python train.py --arch="vit" --model="image embedding model" --dataset="telescope images of galaxies (Galaxy Zoo DECaLS)" --train_examples=88335 --image_size=40 --crop_scale_min=0.5 --horizontal_flip=true --translate=0.06 --targets=["roundness"] --num_classes=3 --embedding_dim=192 --norm="layernorm" --norm_position="post" --hidden_act="geglu" --mlp_ratio=2.67 --head_dim=64 --fused_qkv=true --bias="qkv" --qk_norm=false --parallel_block=false --inner_norm=false --patch_size=[4, 4] --conv_stem=false --layers=10 --width=192 --positions="sincos" --pooling="mean" --am_softmax_margin=0.1 --am_softmax_scale=30 --init="trunc_normal_002" --residual_init="none" --optimizer="adam_atan2" --learning_rate=0.001 --beta1=0.9 --beta2=0.99 --ema_decay=0.999 --max_steps=12700 --batch_size=256 --epochs=36.8 --lr_schedule="linear" --final_lr_fraction=0.01 --warmup_steps=630 --weight_decay=0.09
Rows from block 7, named by matrix and row number. Rows with one number belong to one neuron. Each number is 50 + 12 x the weight over its row's rms, rounded and kept within 0 to 99. All counts start at 0. After the name is the row's rms in percent of the matrix's.
# gate: MLP gate (model.blocks.7.mlp.gate.weight, 512x192), inputs 0-191
# fc1: MLP up (model.blocks.7.mlp.fc1.weight, 512x192), inputs 0-191
# fc2: MLP down (model.blocks.7.mlp.fc2.weight, 192x512, transposed), outputs 0-191
gate.458 088:40 48 54 72 46 52 61 43 50 53 51 71 58 54 51 62 46 80 63 59 48 47 45 56 51 35 54 66 55 47 62 55 58 63 67 58 64 73 64 64 41 63 23 58 41 52 57 37 45 63 56 49 64 50 59 63 46 79 56 72 48 29 49 74 49 53 68 49 27 60 47 66 50 46 71 47 45 39 65 58 34 56 52 35 49 47 71 60 43 57 65 45 44 50 54 54 46 52 49 50 56 47 38 40 33 56 55 71 64 50 54 62 53 53 66 62 51 45 58 38 48 65 37 51 60 61 60 50 47 66 27 60 49 43 50 37 60 55 61 75 37 60 56 56 63 46 50 49 44 56 80 43 33 61 61 62 59 43 65 61 47 26 57 71 53 78 50 57 60 51 70 54 44 59 47 52 24 70 32 52 59 69 72 51 60 48 51 66 74 73 49 75
gate.459 130:65 51 23 39 61 77 30 46 44 48 52 30 44 57 58 58 57 40 65 33 43 48 43 40 34 51 64 39 30 43 57 30 26 41 44 33 42 33 62 49 67 50 48 52 31 56 50 37 50 48 45 52 46 23 39 36 36 55 44 60 47 57 45 36 37 28 62 53 37 55 45 45 62 55 39 30 44 39 36 54 60 73 50 37 44 47 54 49 38 58 54 39 61 44 43 62 52 57 46 36 47 45 36 40 49 50 59 43 22 44 41 29 60 55 40 52 40 50 57 56 67 60 37 56 45 48 30 39 47 62 55 35 64 63 34 44 49 52 57 78 46 46 38 31 68 88 58 72 72 49 48 31 39 47 49 37 47 31 50 57 32 46 62 69 39 61 50 34 32 41 49 52 36 38 61 53 44 39 37 54 39 34 58 53 34 34 63 45 25 60 58 34
gate.460 097:60 59 52 48 65 57 29 73 62 76 78 47 60 69 46 55 43 41 53 48 52 53 43 41 67 62 69 58 50 79 51 43 33 49 52 61 34 25 57 53 35 62 42 53 43 53 41 62 52 44 35 50 38 40 42 43 40 49 41 32 51 68 75 44 67 63 59 36 51 42 66 65 57 40 57 62 44 52 77 52 59 41 51 62 50 69 59 55 62 35 62 47 49 23 52 65 59 48 52 50 42 49 51 75 74 40 64 55 67 43 49 47 48 35 39 49 43 49 70 77 53 61 60 50 63 36 49 45 69 49 58 54 25 50 58 62 46 41 68 51 46 39 62 38 47 47 38 54 49 48 48 45 50 71 41 54 52 38 32 63 75 79 65 31 54 39 67 48 64 66 30 64 50 61 47 49 62 68 63 39 59 66 63 64 64 50 48 36 50 52 54 50
gate.461 115:78 53 64 45 38 54 24 32 44 42 48 44 45 24 62 48 34 47 40 44 54 41 41 41 43 38 51 40 43 34 49 35 40 42 43 50 49 27 54 58 27 30 46 60 29 48 37 36 39 30 58 56 48 59 51 26 48 38 54 59 61 39 55 40 56 35 50 45 30 24 63 61 52 57 42 61 31 27 40 48 38 26 47 44 40 43 41 58 36 66 62 46 50 62 39 65 46 65 36 49 68 43 52 40 43 36 45 55 53 40 65 55 48 26 41 49 34 50 40 60 44 26 21 50 37 58 53 37 50 59 46 52 30 24 49 51 46 36 47 45 48 23 54 46 30 52 77 61 75 44 42 50 50 62 61 32 64 46 46 42 60 53 54 44 34 50 52 57 45 51 54 42 48 44 29 44 62 45 44 64 26 34 49 33 25 44 49 34 42 53 48 36
gate.462 147:64 54 46 43 46 66 51 30 48 54 38 51 51 61 51 43 53 47 55 60 68 59 38 50 51 50 46 57 35 51 51 39 68 51 60 47 50 51 64 43 66 61 49 61 48 42 51 44 59 69 47 86 35 41 22 26 52 33 63 82 39 52 43 49 52 43 70 49 39 37 44 49 64 40 64 36 53 52 41 35 50 52 42 54 39 61 52 53 50 45 31 54 45 46 42 39 44 46 50 50 40 16 44 34 60 61 59 53 40 50 48 56 40 53 53 44 50 61 39 60 58 54 55 79 31 65 48 60 53 57 55 46 58 68 43 60 60 26 53 52 46 47 59 52 43 62 43 54 40 31 33 49 55 55 45 46 50 37 52 45 40 30 50 61 60 76 48 63 28 43 68 55 55 45 43 48 39 38 45 43 57 70 51 40 37 00 51 78 21 41 37 59
gate.463 078:45 59 58 61 49 51 39 38 30 59 65 37 58 67 48 47 60 41 50 36 56 35 63 68 55 64 46 29 50 52 38 85 54 62 74 51 54 70 42 56 52 46 63 52 20 48 58 67 62 46 37 53 66 39 68 50 33 58 44 63 40 52 51 53 53 54 65 36 36 83 52 33 28 43 42 46 52 64 61 45 43 48 55 72 56 77 50 40 31 38 35 62 54 32 52 53 54 57 43 43 48 51 43 57 59 58 49 38 34 57 60 48 47 52 42 38 50 48 73 59 53 45 56 47 63 29 57 58 58 47 64 56 65 55 43 72 45 62 53 39 20 59 57 38 57 51 51 39 50 56 26 45 55 50 47 22 49 35 40 34 65 53 63 75 42 38 31 46 62 37 42 52 46 71 51 55 33 35 69 47 22 43 64 57 38 52 45 67 38 41 60 46
gate.464 087:57 58 46 78 54 56 62 48 48 63 76 59 56 75 56 41 57 68 63 49 22 33 61 70 64 36 61 40 71 28 43 52 40 65 54 43 68 37 51 29 42 67 49 54 40 49 47 78 43 61 59 62 37 53 51 56 26 54 48 39 53 48 44 70 56 52 42 34 45 37 57 40 53 43 42 51 55 57 54 55 26 61 54 69 36 56 53 50 39 50 34 35 44 46 47 49 46 51 51 52 57 54 84 55 31 50 26 58 51 58 61 60 54 41 46 47 49 35 74 59 50 64 44 49 67 72 55 68 42 45 43 64 49 46 31 46 59 37 53 49 53 45 36 45 49 47 50 56 52 63 50 57 49 63 49 56 47 43 48 36 38 68 64 61 37 29 46 38 40 82 37 56 51 29 58 71 34 68 50 77 47 52 53 26 63 49 53 26 61 46 37 66
gate.465 109:62 62 45 45 61 49 49 51 24 48 35 48 50 36 59 35 58 37 43 63 54 23 51 42 43 44 09 44 56 44 37 44 46 52 55 64 53 40 29 68 46 45 46 61 43 44 49 55 48 38 52 53 49 53 47 58 47 38 58 74 43 38 35 47 57 33 38 60 37 72 65 32 30 59 63 42 44 39 28 49 40 42 55 59 43 59 43 45 25 52 48 49 50 59 31 48 51 43 46 52 49 51 48 28 66 55 25 54 36 58 46 60 51 40 72 45 73 81 60 59 50 52 41 50 57 56 46 36 54 53 45 48 69 48 60 44 31 47 58 38 39 59 26 52 48 49 45 57 54 55 49 47 27 20 52 27 42 53 40 63 51 27 72 59 42 76 32 32 61 48 48 44 59 43 53 30 29 43 43 44 46 60 44 24 41 39 48 65 44 37 70 38
gate.466 092:67 61 55 57 38 49 41 55 43 51 61 24 56 59 44 53 34 69 63 55 68 46 27 49 70 69 26 44 42 25 60 63 59 50 57 57 58 59 60 59 38 45 61 76 63 55 38 69 48 55 66 52 42 42 44 79 53 18 50 48 55 40 42 42 61 39 61 39 47 29 46 51 52 66 64 60 69 34 56 43 52 67 53 62 37 59 66 27 59 52 68 25 58 79 52 47 61 45 41 55 53 52 49 44 50 40 49 55 48 53 45 61 53 45 46 58 56 44 75 55 54 75 39 51 42 68 41 53 49 64 60 62 33 58 28 45 48 27 56 68 53 65 48 66 62 46 49 51 52 54 52 62 51 66 70 44 51 30 70 73 32 51 61 56 41 77 48 52 36 45 52 49 50 33 51 62 42 65 47 55 47 56 52 48 55 52 52 28 54 50 72 69
gate.467 097:52 49 59 59 41 53 53 59 44 61 60 71 55 60 48 34 60 73 52 52 51 63 53 68 62 58 29 35 55 58 63 56 55 60 67 66 55 41 70 47 44 74 50 38 51 42 38 62 70 51 43 58 53 44 54 57 52 61 64 59 41 71 43 41 42 48 57 66 73 41 36 53 56 57 36 48 67 64 48 54 64 51 48 69 40 55 31 55 42 55 54 51 36 56 56 52 58 43 53 47 45 54 75 67 63 40 55 61 68 37 57 45 46 32 57 45 54 61 63 63 51 51 40 48 35 78 41 62 59 75 59 59 52 47 45 77 74 48 74 37 74 65 41 27 50 44 48 46 53 66 46 49 64 54 66 30 48 36 35 47 55 53 71 50 62 47 54 47 49 71 36 66 53 55 50 60 50 75 45 40 42 56 61 31 77 53 46 55 38 65 60 94
gate.468 104:38 56 51 62 41 53 53 59 39 46 56 68 48 45 50 49 44 72 50 50 62 62 39 42 55 61 57 52 62 58 58 65 54 69 46 49 37 39 50 57 34 60 55 40 57 19 51 40 55 46 54 58 67 43 50 52 63 42 76 61 29 54 41 57 56 50 48 44 56 33 64 72 57 13 45 57 59 54 66 57 62 48 45 58 51 52 65 57 49 47 67 68 26 62 58 41 50 55 49 53 48 55 87 48 50 61 70 67 70 55 58 42 57 45 37 74 48 46 36 42 50 46 65 50 43 54 38 32 41 63 43 59 63 47 47 40 54 43 70 56 46 82 42 58 51 52 39 60 53 42 32 52 55 58 66 47 60 45 31 51 41 65 39 54 50 47 64 61 55 76 59 81 75 51 44 63 40 89 62 44 64 60 40 44 71 53 38 47 44 72 45 69
gate.469 080:31 32 49 57 48 48 36 50 70 39 62 63 47 48 54 56 43 61 47 67 58 59 45 37 60 53 41 42 50 59 51 34 67 34 84 60 43 47 62 62 57 60 62 59 53 62 52 94 35 46 42 49 64 55 59 60 53 62 68 37 59 49 08 52 51 41 62 45 58 32 38 65 56 53 61 60 30 56 50 23 58 54 48 59 49 50 43 57 61 56 57 48 18 54 39 44 57 47 53 47 50 48 61 62 43 54 54 55 74 42 56 54 53 59 43 40 37 57 56 67 51 50 40 52 51 51 35 41 67 44 57 75 43 49 41 46 55 46 66 35 60 59 46 50 48 47 51 45 50 47 57 44 77 46 59 43 43 55 51 44 41 64 68 35 49 36 58 50 31 66 28 34 51 41 57 48 48 34 67 37 60 39 60 54 30 48 56 59 20 49 22 88
fc1.458 095:41 60 46 63 49 50 40 59 49 50 31 75 49 43 43 57 34 31 66 43 68 46 57 41 60 47 65 57 23 54 33 38 65 13 47 47 03 48 53 46 58 49 48 61 52 47 54 42 50 41 42 46 39 50 45 40 34 52 59 43 54 54 44 47 44 41 56 54 49 64 50 43 39 43 52 54 40 55 59 47 45 57 50 64 47 44 45 06 47 60 56 47 48 63 62 60 50 52 55 50 48 48 56 40 42 49 54 53 37 47 68 61 46 47 61 68 64 56 63 55 52 69 64 52 57 65 50 41 37 60 57 50 63 60 79 65 10 48 54 60 65 57 54 35 54 51 52 48 49 62 39 40 56 40 53 42 60 54 41 63 53 39 78 31 60 53 72 44 45 40 39 58 51 69 63 61 70 63 64 25 53 39 26 18 62 52 50 62 52 36 68 64
fc1.459 118:38 69 87 56 74 45 47 58 59 64 53 49 64 44 46 44 50 25 52 47 37 58 59 56 35 45 54 56 36 52 55 49 34 42 42 37 56 61 57 48 63 44 55 60 46 51 61 52 41 23 44 37 47 99 76 75 48 65 52 60 64 66 58 43 54 44 36 58 52 68 38 52 48 63 45 51 47 50 48 47 42 46 48 47 52 55 50 54 60 55 51 56 48 51 52 53 53 55 38 48 41 65 43 48 59 41 26 54 39 54 42 72 68 69 54 40 51 65 51 62 37 36 41 28 84 64 58 42 61 76 64 43 50 40 44 52 29 58 51 50 37 45 28 41 79 34 45 54 45 63 49 66 42 50 43 59 41 61 69 42 55 46 78 49 40 47 49 56 41 50 37 44 40 45 34 45 64 54 57 46 39 40 36 58 37 43 15 59 62 57 59 40
fc1.460 103:39 43 53 51 46 53 46 47 40 29 39 51 42 42 56 41 61 79 40 49 37 64 59 42 37 67 34 49 44 54 54 58 39 54 68 28 49 38 46 23 68 70 31 41 43 67 73 26 31 37 59 58 52 57 61 61 67 48 65 58 55 32 46 34 47 27 52 62 58 36 46 72 74 56 42 45 49 52 67 25 67 51 48 42 45 47 65 52 68 47 26 40 49 24 50 35 55 46 57 43 56 57 42 46 36 42 55 60 26 57 26 36 42 54 37 46 29 54 48 54 50 34 44 51 34 48 37 29 48 56 40 54 43 48 31 23 56 36 48 52 70 49 56 70 56 57 53 62 55 30 26 57 71 65 40 53 43 42 52 37 39 53 39 44 58 58 49 54 41 62 58 60 55 44 46 63 40 25 46 44 46 50 51 60 40 52 46 78 37 50 38 55
fc1.461 100:59 62 54 37 17 65 25 42 40 46 41 40 52 31 43 53 59 60 56 47 69 49 41 60 43 49 58 40 37 33 51 49 43 46 67 38 52 40 54 49 45 35 63 65 51 64 48 44 50 36 52 48 41 36 25 28 50 58 48 37 74 68 74 36 73 52 57 47 36 41 46 46 56 50 65 42 79 35 45 48 53 41 46 28 52 45 44 28 52 70 52 48 41 60 54 59 34 56 34 46 78 57 34 41 43 41 62 38 39 40 81 32 58 44 52 36 31 64 40 56 40 32 31 47 52 44 56 29 53 62 55 48 58 28 43 66 49 42 43 57 43 60 61 43 48 54 77 46 50 34 43 45 35 56 64 37 61 33 60 32 58 29 53 42 47 50 64 46 38 25 38 70 46 52 29 45 49 45 42 50 52 43 60 64 36 48 60 42 38 65 49 44
fc1.462 110:20 30 46 76 61 41 76 75 43 45 60 51 53 43 51 43 24 52 30 49 38 28 44 61 55 39 04 43 52 31 53 46 42 54 39 41 55 58 48 38 55 56 48 34 56 33 46 53 44 33 36 45 37 65 70 57 42 56 56 73 47 49 75 63 49 50 41 58 61 39 29 55 65 45 57 67 52 42 79 58 31 50 49 80 51 48 63 59 62 50 65 43 49 48 57 60 66 39 61 56 47 44 47 68 38 66 49 40 35 50 27 39 45 39 40 35 49 56 33 39 52 59 52 54 69 55 56 59 44 47 55 47 44 57 44 36 43 38 47 51 56 53 41 34 43 49 57 44 59 35 56 56 63 39 51 56 77 61 45 39 67 38 47 47 62 44 59 49 76 56 48 78 53 38 62 58 41 43 42 50 60 43 43 59 59 58 50 54 71 65 64 47
fc1.463 104:34 54 42 47 55 49 58 56 58 42 60 61 22 58 46 50 48 51 33 64 50 69 21 46 41 46 51 29 45 49 59 39 48 44 69 45 78 47 39 64 43 42 63 64 35 39 45 34 45 44 52 51 49 49 51 47 23 39 52 78 40 61 70 47 53 49 43 88 58 33 57 40 44 51 66 45 60 38 52 33 34 51 50 70 67 78 28 38 51 50 42 41 51 59 45 60 54 56 51 50 48 49 48 54 49 52 60 48 32 63 40 52 60 65 19 43 48 35 42 52 49 50 43 51 51 56 52 12 51 65 67 61 60 56 47 54 58 21 48 33 62 57 74 46 44 58 40 47 48 60 73 56 65 52 50 64 53 55 48 55 72 58 54 39 45 45 54 54 34 45 66 39 37 62 31 63 58 43 47 57 30 33 80 42 50 52 58 66 52 41 47 70
fc1.464 095:54 41 38 40 55 52 77 39 39 46 48 38 47 44 52 37 38 37 41 45 47 32 26 55 66 47 52 59 41 75 28 52 53 72 70 56 63 59 57 59 50 63 40 49 38 29 19 43 56 39 49 50 64 46 51 55 45 53 67 67 60 56 62 75 56 56 34 36 57 48 36 53 57 38 68 52 39 44 53 50 72 56 52 61 53 70 92 61 71 50 40 49 46 50 55 46 53 59 46 49 57 49 70 44 51 62 63 55 73 51 74 45 56 57 28 60 76 45 58 36 48 53 49 46 42 52 34 48 37 46 52 82 65 48 56 46 76 53 48 36 33 47 61 54 64 53 51 56 42 24 48 46 45 20 56 42 59 51 56 55 72 51 44 73 55 37 49 45 62 48 53 63 45 50 55 60 43 55 37 65 41 61 59 83 48 46 49 46 46 65 41 48
fc1.465 116:59 52 47 50 38 54 72 54 55 59 16 54 29 45 47 62 44 30 62 13 43 60 31 41 49 32 68 56 51 45 35 33 56 43 17 39 18 59 46 53 41 53 40 49 39 38 62 74 38 36 43 48 43 46 48 61 59 51 72 40 44 36 49 48 56 62 69 51 59 51 49 51 56 31 55 46 61 47 65 71 45 58 47 31 71 31 78 61 65 47 59 63 46 46 60 46 53 44 53 56 50 49 42 55 22 26 65 69 52 40 51 38 49 72 34 82 43 50 51 28 49 59 38 56 46 36 44 52 37 23 30 48 68 52 59 53 25 43 37 70 48 43 54 38 42 50 41 48 48 56 57 46 44 47 51 65 65 66 54 51 30 51 51 58 49 54 41 46 55 56 59 61 40 60 47 63 45 57 66 41 57 40 54 58 47 56 45 53 45 54 48 41
fc1.466 114:49 45 53 53 44 45 70 43 36 66 49 44 71 22 51 30 53 49 69 47 43 49 56 67 65 48 50 51 60 46 35 54 43 49 82 58 68 47 45 56 46 42 40 62 77 45 20 48 47 66 59 49 42 50 38 56 71 56 51 16 40 54 36 41 49 61 44 20 47 63 41 37 34 29 36 52 59 55 34 53 34 50 53 53 28 32 65 48 43 56 64 65 53 66 46 49 41 35 47 65 54 47 71 46 60 41 42 73 62 50 50 55 50 60 46 59 74 42 50 45 47 45 45 50 57 47 56 81 54 48 62 52 40 49 59 62 60 53 43 40 37 54 34 48 53 49 58 44 48 76 46 52 37 56 34 62 58 59 55 52 53 42 70 33 45 43 46 44 46 32 35 44 58 38 41 41 41 69 51 22 61 29 21 65 40 49 48 50 79 40 62 46
fc1.467 090:39 56 39 39 48 51 38 56 63 55 97 77 54 39 58 33 49 62 45 45 53 33 55 43 62 38 44 43 56 59 53 55 67 58 48 55 48 70 53 52 54 74 51 84 49 63 42 40 60 49 50 59 47 51 52 58 51 51 42 73 51 44 42 37 43 59 65 61 53 46 41 75 65 46 38 52 19 49 51 76 53 40 52 54 26 45 63 65 43 60 59 36 26 71 51 72 46 61 45 51 54 55 60 68 50 38 69 72 55 56 41 51 49 49 65 62 35 45 73 39 50 28 53 47 51 55 57 33 47 71 52 53 46 52 25 55 56 41 70 43 65 63 56 33 54 48 44 57 44 42 49 46 49 34 35 55 57 45 55 58 55 79 32 53 49 51 51 32 32 48 42 67 48 56 57 60 42 57 45 53 46 54 63 49 54 48 49 40 49 64 73 85
fc1.468 089:70 47 52 74 57 51 48 56 61 38 64 62 42 59 49 37 44 60 60 23 60 56 37 31 59 46 38 48 51 43 40 38 65 19 32 47 30 51 51 23 53 37 40 49 66 46 47 57 47 55 60 51 55 47 47 29 48 27 50 34 40 45 69 46 46 57 41 47 55 10 61 50 58 29 51 39 29 41 56 58 32 40 57 74 62 43 52 52 37 50 57 52 27 50 37 47 48 47 54 40 52 52 47 62 19 56 55 31 47 49 65 50 58 55 53 45 40 34 34 39 53 70 56 44 37 49 54 47 27 34 40 55 38 53 43 34 46 43 16 46 71 66 53 47 55 55 49 56 51 54 66 58 55 33 39 64 41 51 31 67 61 50 45 45 34 36 65 40 48 76 77 63 51 46 50 40 58 57 54 50 44 48 28 41 65 43 46 31 53 45 52 36
fc1.469 094:54 70 51 59 53 48 57 31 61 53 40 67 43 52 49 62 46 37 46 57 56 40 51 39 46 38 52 57 45 60 48 59 58 47 34 63 56 49 18 50 36 37 34 57 40 74 65 43 56 33 50 51 48 49 40 46 52 52 38 47 55 23 48 60 56 49 49 55 40 87 51 51 41 54 60 55 19 36 59 61 67 50 48 24 51 24 58 48 48 51 88 53 71 80 53 73 46 53 49 51 49 50 40 55 74 41 60 63 43 63 51 55 44 18 57 75 64 45 53 27 48 63 40 47 60 48 52 48 58 09 57 49 33 47 60 52 63 83 39 51 54 45 50 42 48 50 46 52 45 41 51 49 38 48 53 61 45 54 52 45 55 58 68 69 54 57 35 49 72 40 43 72 66 38 38 59 43 66 47 56 55 43 49 64 70 48 54 52 53 49 48 46
fc2.458 089:53 53 66 59 52 55 41 46 71 28 40 34 45 51 47 38 49 38 39 36 48 68 58 40 52 38 69 55 65 44 53 63 48 39 65 42 11 55 56 49 47 59 44 45 59 50 70 28 38 43 42 43 51 50 59 49 26 45 26 60 53 77 76 57 48 49 26 52 40 72 36 35 57 45 67 43 54 45 55 36 24 45 49 18 60 37 76 32 43 53 59 50 63 41 50 30 51 46 49 48 39 53 23 32 56 51 31 25 47 48 60 62 52 51 32 48 53 47 59 47 59 44 36 49 53 67 46 58 62 65 33 67 43 56 65 32 48 53 43 67 48 46 35 50 46 50 53 45 53 72 52 54 62 43 34 38 61 62 58 29 46 45 50 57 59 53 54 48 47 56 47 59 63 51 54 44 50 48 44 82 48 32 26 27 55 51 44 55 62 61 44 31
fc2.459 132:62 49 44 52 32 76 61 55 56 56 39 52 53 33 32 64 38 48 62 44 44 49 69 64 45 37 62 37 38 28 65 45 50 65 57 54 40 55 62 36 44 49 59 51 50 31 66 61 32 45 45 31 64 74 58 44 43 50 45 49 45 75 52 41 64 48 57 45 59 54 44 27 27 36 54 49 55 45 55 64 42 40 65 35 53 47 41 49 29 70 56 60 35 46 78 35 60 39 50 59 50 79 54 59 59 54 38 58 32 34 63 55 44 62 74 41 43 53 58 48 29 46 33 29 44 46 82 52 50 46 54 57 66 40 40 60 65 55 55 24 36 60 29 37 49 37 47 57 26 42 66 52 36 44 36 66 59 52 51 29 51 55 54 37 49 36 56 67 44 46 45 40 37 60 45 30 67 50 31 54 45 25 52 49 36 55 68 60 61 42 56 45
fc2.460 096:37 57 59 35 55 50 65 46 68 49 63 62 38 47 41 46 65 53 54 46 56 64 71 37 48 42 57 48 67 34 30 58 61 40 58 38 18 48 60 54 49 55 49 56 48 38 51 38 32 66 48 41 66 47 70 45 58 56 36 67 44 54 72 73 57 70 50 54 70 30 53 47 53 34 59 45 73 59 51 42 47 41 53 73 61 39 36 35 67 45 51 71 33 08 45 34 36 55 54 49 51 46 59 39 41 51 58 30 68 47 70 51 59 63 57 51 48 41 40 36 57 36 41 54 40 37 62 55 18 41 70 64 38 53 56 43 40 46 44 47 42 20 51 46 55 55 48 58 44 47 44 50 29 61 32 62 45 65 55 65 21 39 43 40 42 34 63 50 37 43 47 33 73 57 47 50 54 47 49 50 62 51 60 49 71 50 46 58 45 34 42 67
fc2.461 148:38 42 40 25 42 49 50 31 38 54 55 46 70 52 55 47 42 48 76 74 53 61 59 53 64 40 53 56 55 52 40 75 58 64 60 52 46 60 54 42 47 69 54 40 62 60 34 65 47 40 53 63 34 39 46 48 34 48 46 36 50 18 30 44 60 39 40 26 59 44 39 53 19 34 49 43 38 50 65 47 59 48 51 38 41 59 39 34 57 58 08 49 39 36 47 43 52 60 41 41 55 41 53 50 55 47 44 34 51 50 23 60 55 78 64 51 42 38 46 51 47 40 75 55 41 46 57 54 55 45 61 50 46 44 69 58 29 54 56 41 41 69 43 59 43 60 64 61 49 28 48 64 43 40 48 32 36 40 34 19 37 52 41 40 65 49 33 65 39 47 41 32 46 54 40 44 44 47 49 30 50 40 36 18 44 50 40 47 47 55 28 56
fc2.462 108:35 46 40 71 42 46 49 69 64 26 29 55 38 34 50 40 38 38 43 49 36 33 52 47 55 60 30 38 44 48 68 36 56 39 48 66 65 42 36 60 48 38 35 60 38 24 35 52 61 48 52 52 44 48 58 66 45 43 44 61 59 38 82 77 60 41 45 61 38 71 59 34 58 44 48 51 39 25 52 42 40 37 50 61 68 58 36 41 50 57 65 43 44 52 62 51 43 47 44 49 51 57 42 51 43 40 36 57 22 56 52 37 62 27 34 57 59 61 53 52 42 53 22 52 56 66 57 25 25 68 49 52 62 58 57 30 54 42 50 44 67 50 44 37 51 60 52 42 58 60 73 49 39 36 49 49 58 60 38 60 62 62 65 77 62 46 57 32 66 40 64 53 59 45 51 52 57 60 22 52 35 44 57 47 52 61 56 60 64 26 61 30
fc2.463 103:34 45 43 57 40 52 56 59 47 62 43 34 57 37 50 58 56 47 52 62 57 37 46 79 60 54 49 25 32 49 33 29 59 58 59 64 29 25 58 67 47 42 37 49 55 37 43 42 76 52 63 50 57 48 46 33 61 63 57 39 57 76 13 29 49 40 74 50 51 60 60 59 26 47 49 46 41 44 60 49 47 38 55 78 39 60 38 45 50 50 46 80 39 62 61 60 46 53 54 53 58 52 59 49 68 32 51 67 62 58 40 49 54 40 52 53 63 58 91 60 49 40 60 50 44 54 45 44 58 45 50 44 39 60 39 84 41 45 63 32 32 37 54 36 50 60 46 53 52 56 52 50 57 65 51 35 47 57 40 50 67 49 69 73 43 46 54 47 52 59 34 60 29 50 47 41 55 51 74 43 38 53 60 52 38 57 55 37 41 44 52 78
fc2.464 084:57 30 49 48 57 59 73 38 49 59 50 45 38 45 51 61 57 82 54 56 53 69 45 45 48 38 45 41 58 42 44 72 83 51 40 64 49 74 57 47 55 77 46 58 45 28 47 42 64 29 48 44 47 53 58 42 22 62 79 47 54 33 45 52 59 39 31 29 63 46 33 60 46 35 66 64 54 42 53 65 47 61 52 59 49 48 49 64 58 51 55 45 51 49 49 57 45 52 52 52 46 50 43 37 50 59 42 45 56 51 42 48 41 60 55 49 60 54 45 18 61 40 46 51 54 43 42 62 40 33 47 39 68 60 61 72 42 67 71 74 60 62 74 47 41 51 57 33 48 21 45 53 68 28 47 37 35 59 74 51 33 39 39 46 61 44 50 57 54 62 65 41 62 68 66 46 19 52 55 50 59 39 24 47 57 55 45 33 42 72 42 43
fc2.465 104:28 36 51 41 51 49 67 62 58 51 41 57 54 44 54 52 53 25 54 59 61 50 74 26 54 54 58 38 65 45 52 75 62 24 54 54 46 50 48 58 42 53 40 49 58 31 42 46 56 33 52 59 47 46 55 56 37 63 50 35 55 69 72 68 72 51 54 56 35 71 30 35 18 42 72 47 58 35 33 54 35 58 53 64 51 37 67 46 56 54 47 55 52 35 55 53 48 47 42 47 46 42 48 54 62 41 56 50 58 46 50 44 51 47 69 64 67 51 42 19 43 56 33 55 51 30 39 59 29 28 38 42 57 53 89 49 32 64 46 55 41 59 49 35 56 43 58 55 45 44 68 52 39 33 56 58 57 68 39 56 61 47 68 78 65 52 35 36 54 58 70 65 69 46 46 38 49 61 39 47 72 29 47 59 66 45 53 57 59 67 60 44
fc2.466 099:49 42 56 45 43 37 60 77 46 28 51 53 51 40 51 48 47 39 37 61 55 48 57 39 66 65 46 57 79 49 62 61 58 74 59 63 57 63 28 61 53 64 40 25 45 42 49 80 66 70 51 64 55 54 53 50 47 40 48 38 41 69 50 63 44 68 65 58 69 57 39 38 40 54 66 61 60 49 56 65 51 44 51 54 55 57 20 27 31 48 76 73 43 63 54 74 48 52 60 60 40 48 78 59 53 60 63 66 54 55 65 52 49 45 64 58 66 61 36 27 41 42 50 50 42 58 52 64 50 37 42 65 41 53 44 58 54 47 49 55 61 46 54 49 50 49 39 55 47 41 42 45 44 29 46 59 42 68 50 54 64 48 54 59 50 40 47 51 54 65 50 41 74 47 38 84 40 54 66 61 64 57 68 67 52 53 51 08 52 55 53 59
fc2.467 095:45 53 51 58 49 52 48 26 38 42 60 34 63 61 48 25 44 34 19 49 54 35 57 59 61 55 47 52 75 52 39 56 55 58 38 66 56 47 34 49 42 71 54 50 67 45 21 67 54 67 49 47 58 49 49 41 71 46 27 81 50 46 68 55 48 56 73 53 35 55 33 24 35 66 55 62 48 53 55 73 57 52 50 62 29 59 63 36 48 57 48 38 53 20 60 53 50 56 51 43 55 49 67 72 67 37 69 56 55 60 43 44 52 39 60 48 43 51 71 44 55 45 44 50 45 54 58 48 58 66 53 53 38 54 38 50 34 43 53 52 24 43 45 48 41 51 50 47 52 47 52 43 29 46 54 68 67 47 36 56 69 60 51 44 28 40 64 56 62 57 32 62 45 61 51 41 63 46 47 74 58 72 74 76 51 49 45 37 62 48 77 41
fc2.468 088:24 61 50 64 36 64 46 71 69 59 52 43 61 38 53 38 37 44 65 44 55 38 24 40 29 51 41 30 37 32 52 30 39 18 39 38 64 54 41 43 40 32 60 64 41 28 56 27 39 56 52 57 42 36 46 75 38 29 51 61 53 46 75 62 39 45 48 52 65 27 45 49 53 57 39 49 55 55 57 40 31 25 47 70 70 54 58 57 58 43 38 50 48 50 54 31 47 47 39 46 42 51 42 39 52 76 60 53 25 62 51 49 45 59 38 55 33 66 59 53 49 67 41 54 61 61 61 27 35 46 41 37 41 52 39 59 36 56 45 34 47 49 42 46 43 44 48 46 43 42 21 60 58 68 53 51 60 54 64 72 59 33 29 35 50 60 49 45 46 70 61 48 36 47 52 47 57 72 62 28 43 46 56 58 58 50 46 47 43 51 40 57
fc2.469 081:66 46 37 65 50 39 58 27 69 29 33 66 46 43 60 50 43 70 40 45 71 63 77 51 81 48 46 65 47 41 64 33 56 52 41 47 38 29 42 41 46 34 33 63 45 34 52 36 33 64 42 48 65 50 49 42 34 41 52 50 39 16 43 47 44 35 71 34 66 75 57 50 40 22 44 66 58 40 39 44 50 44 46 59 67 48 39 54 56 50 49 47 40 58 64 53 51 45 56 56 43 49 57 39 50 53 55 59 48 60 51 49 45 31 31 62 49 33 24 26 52 55 41 45 30 49 50 60 34 32 38 50 37 49 56 37 50 54 26 41 37 41 55 40 50 53 45 55 56 50 47 36 48 79 51 72 54 43 46 68 54 56 74 40 53 42 33 49 47 64 59 46 59 57 47 43 63 38 53 41 47 65 36 40 68 55 44 47 20 25 52 49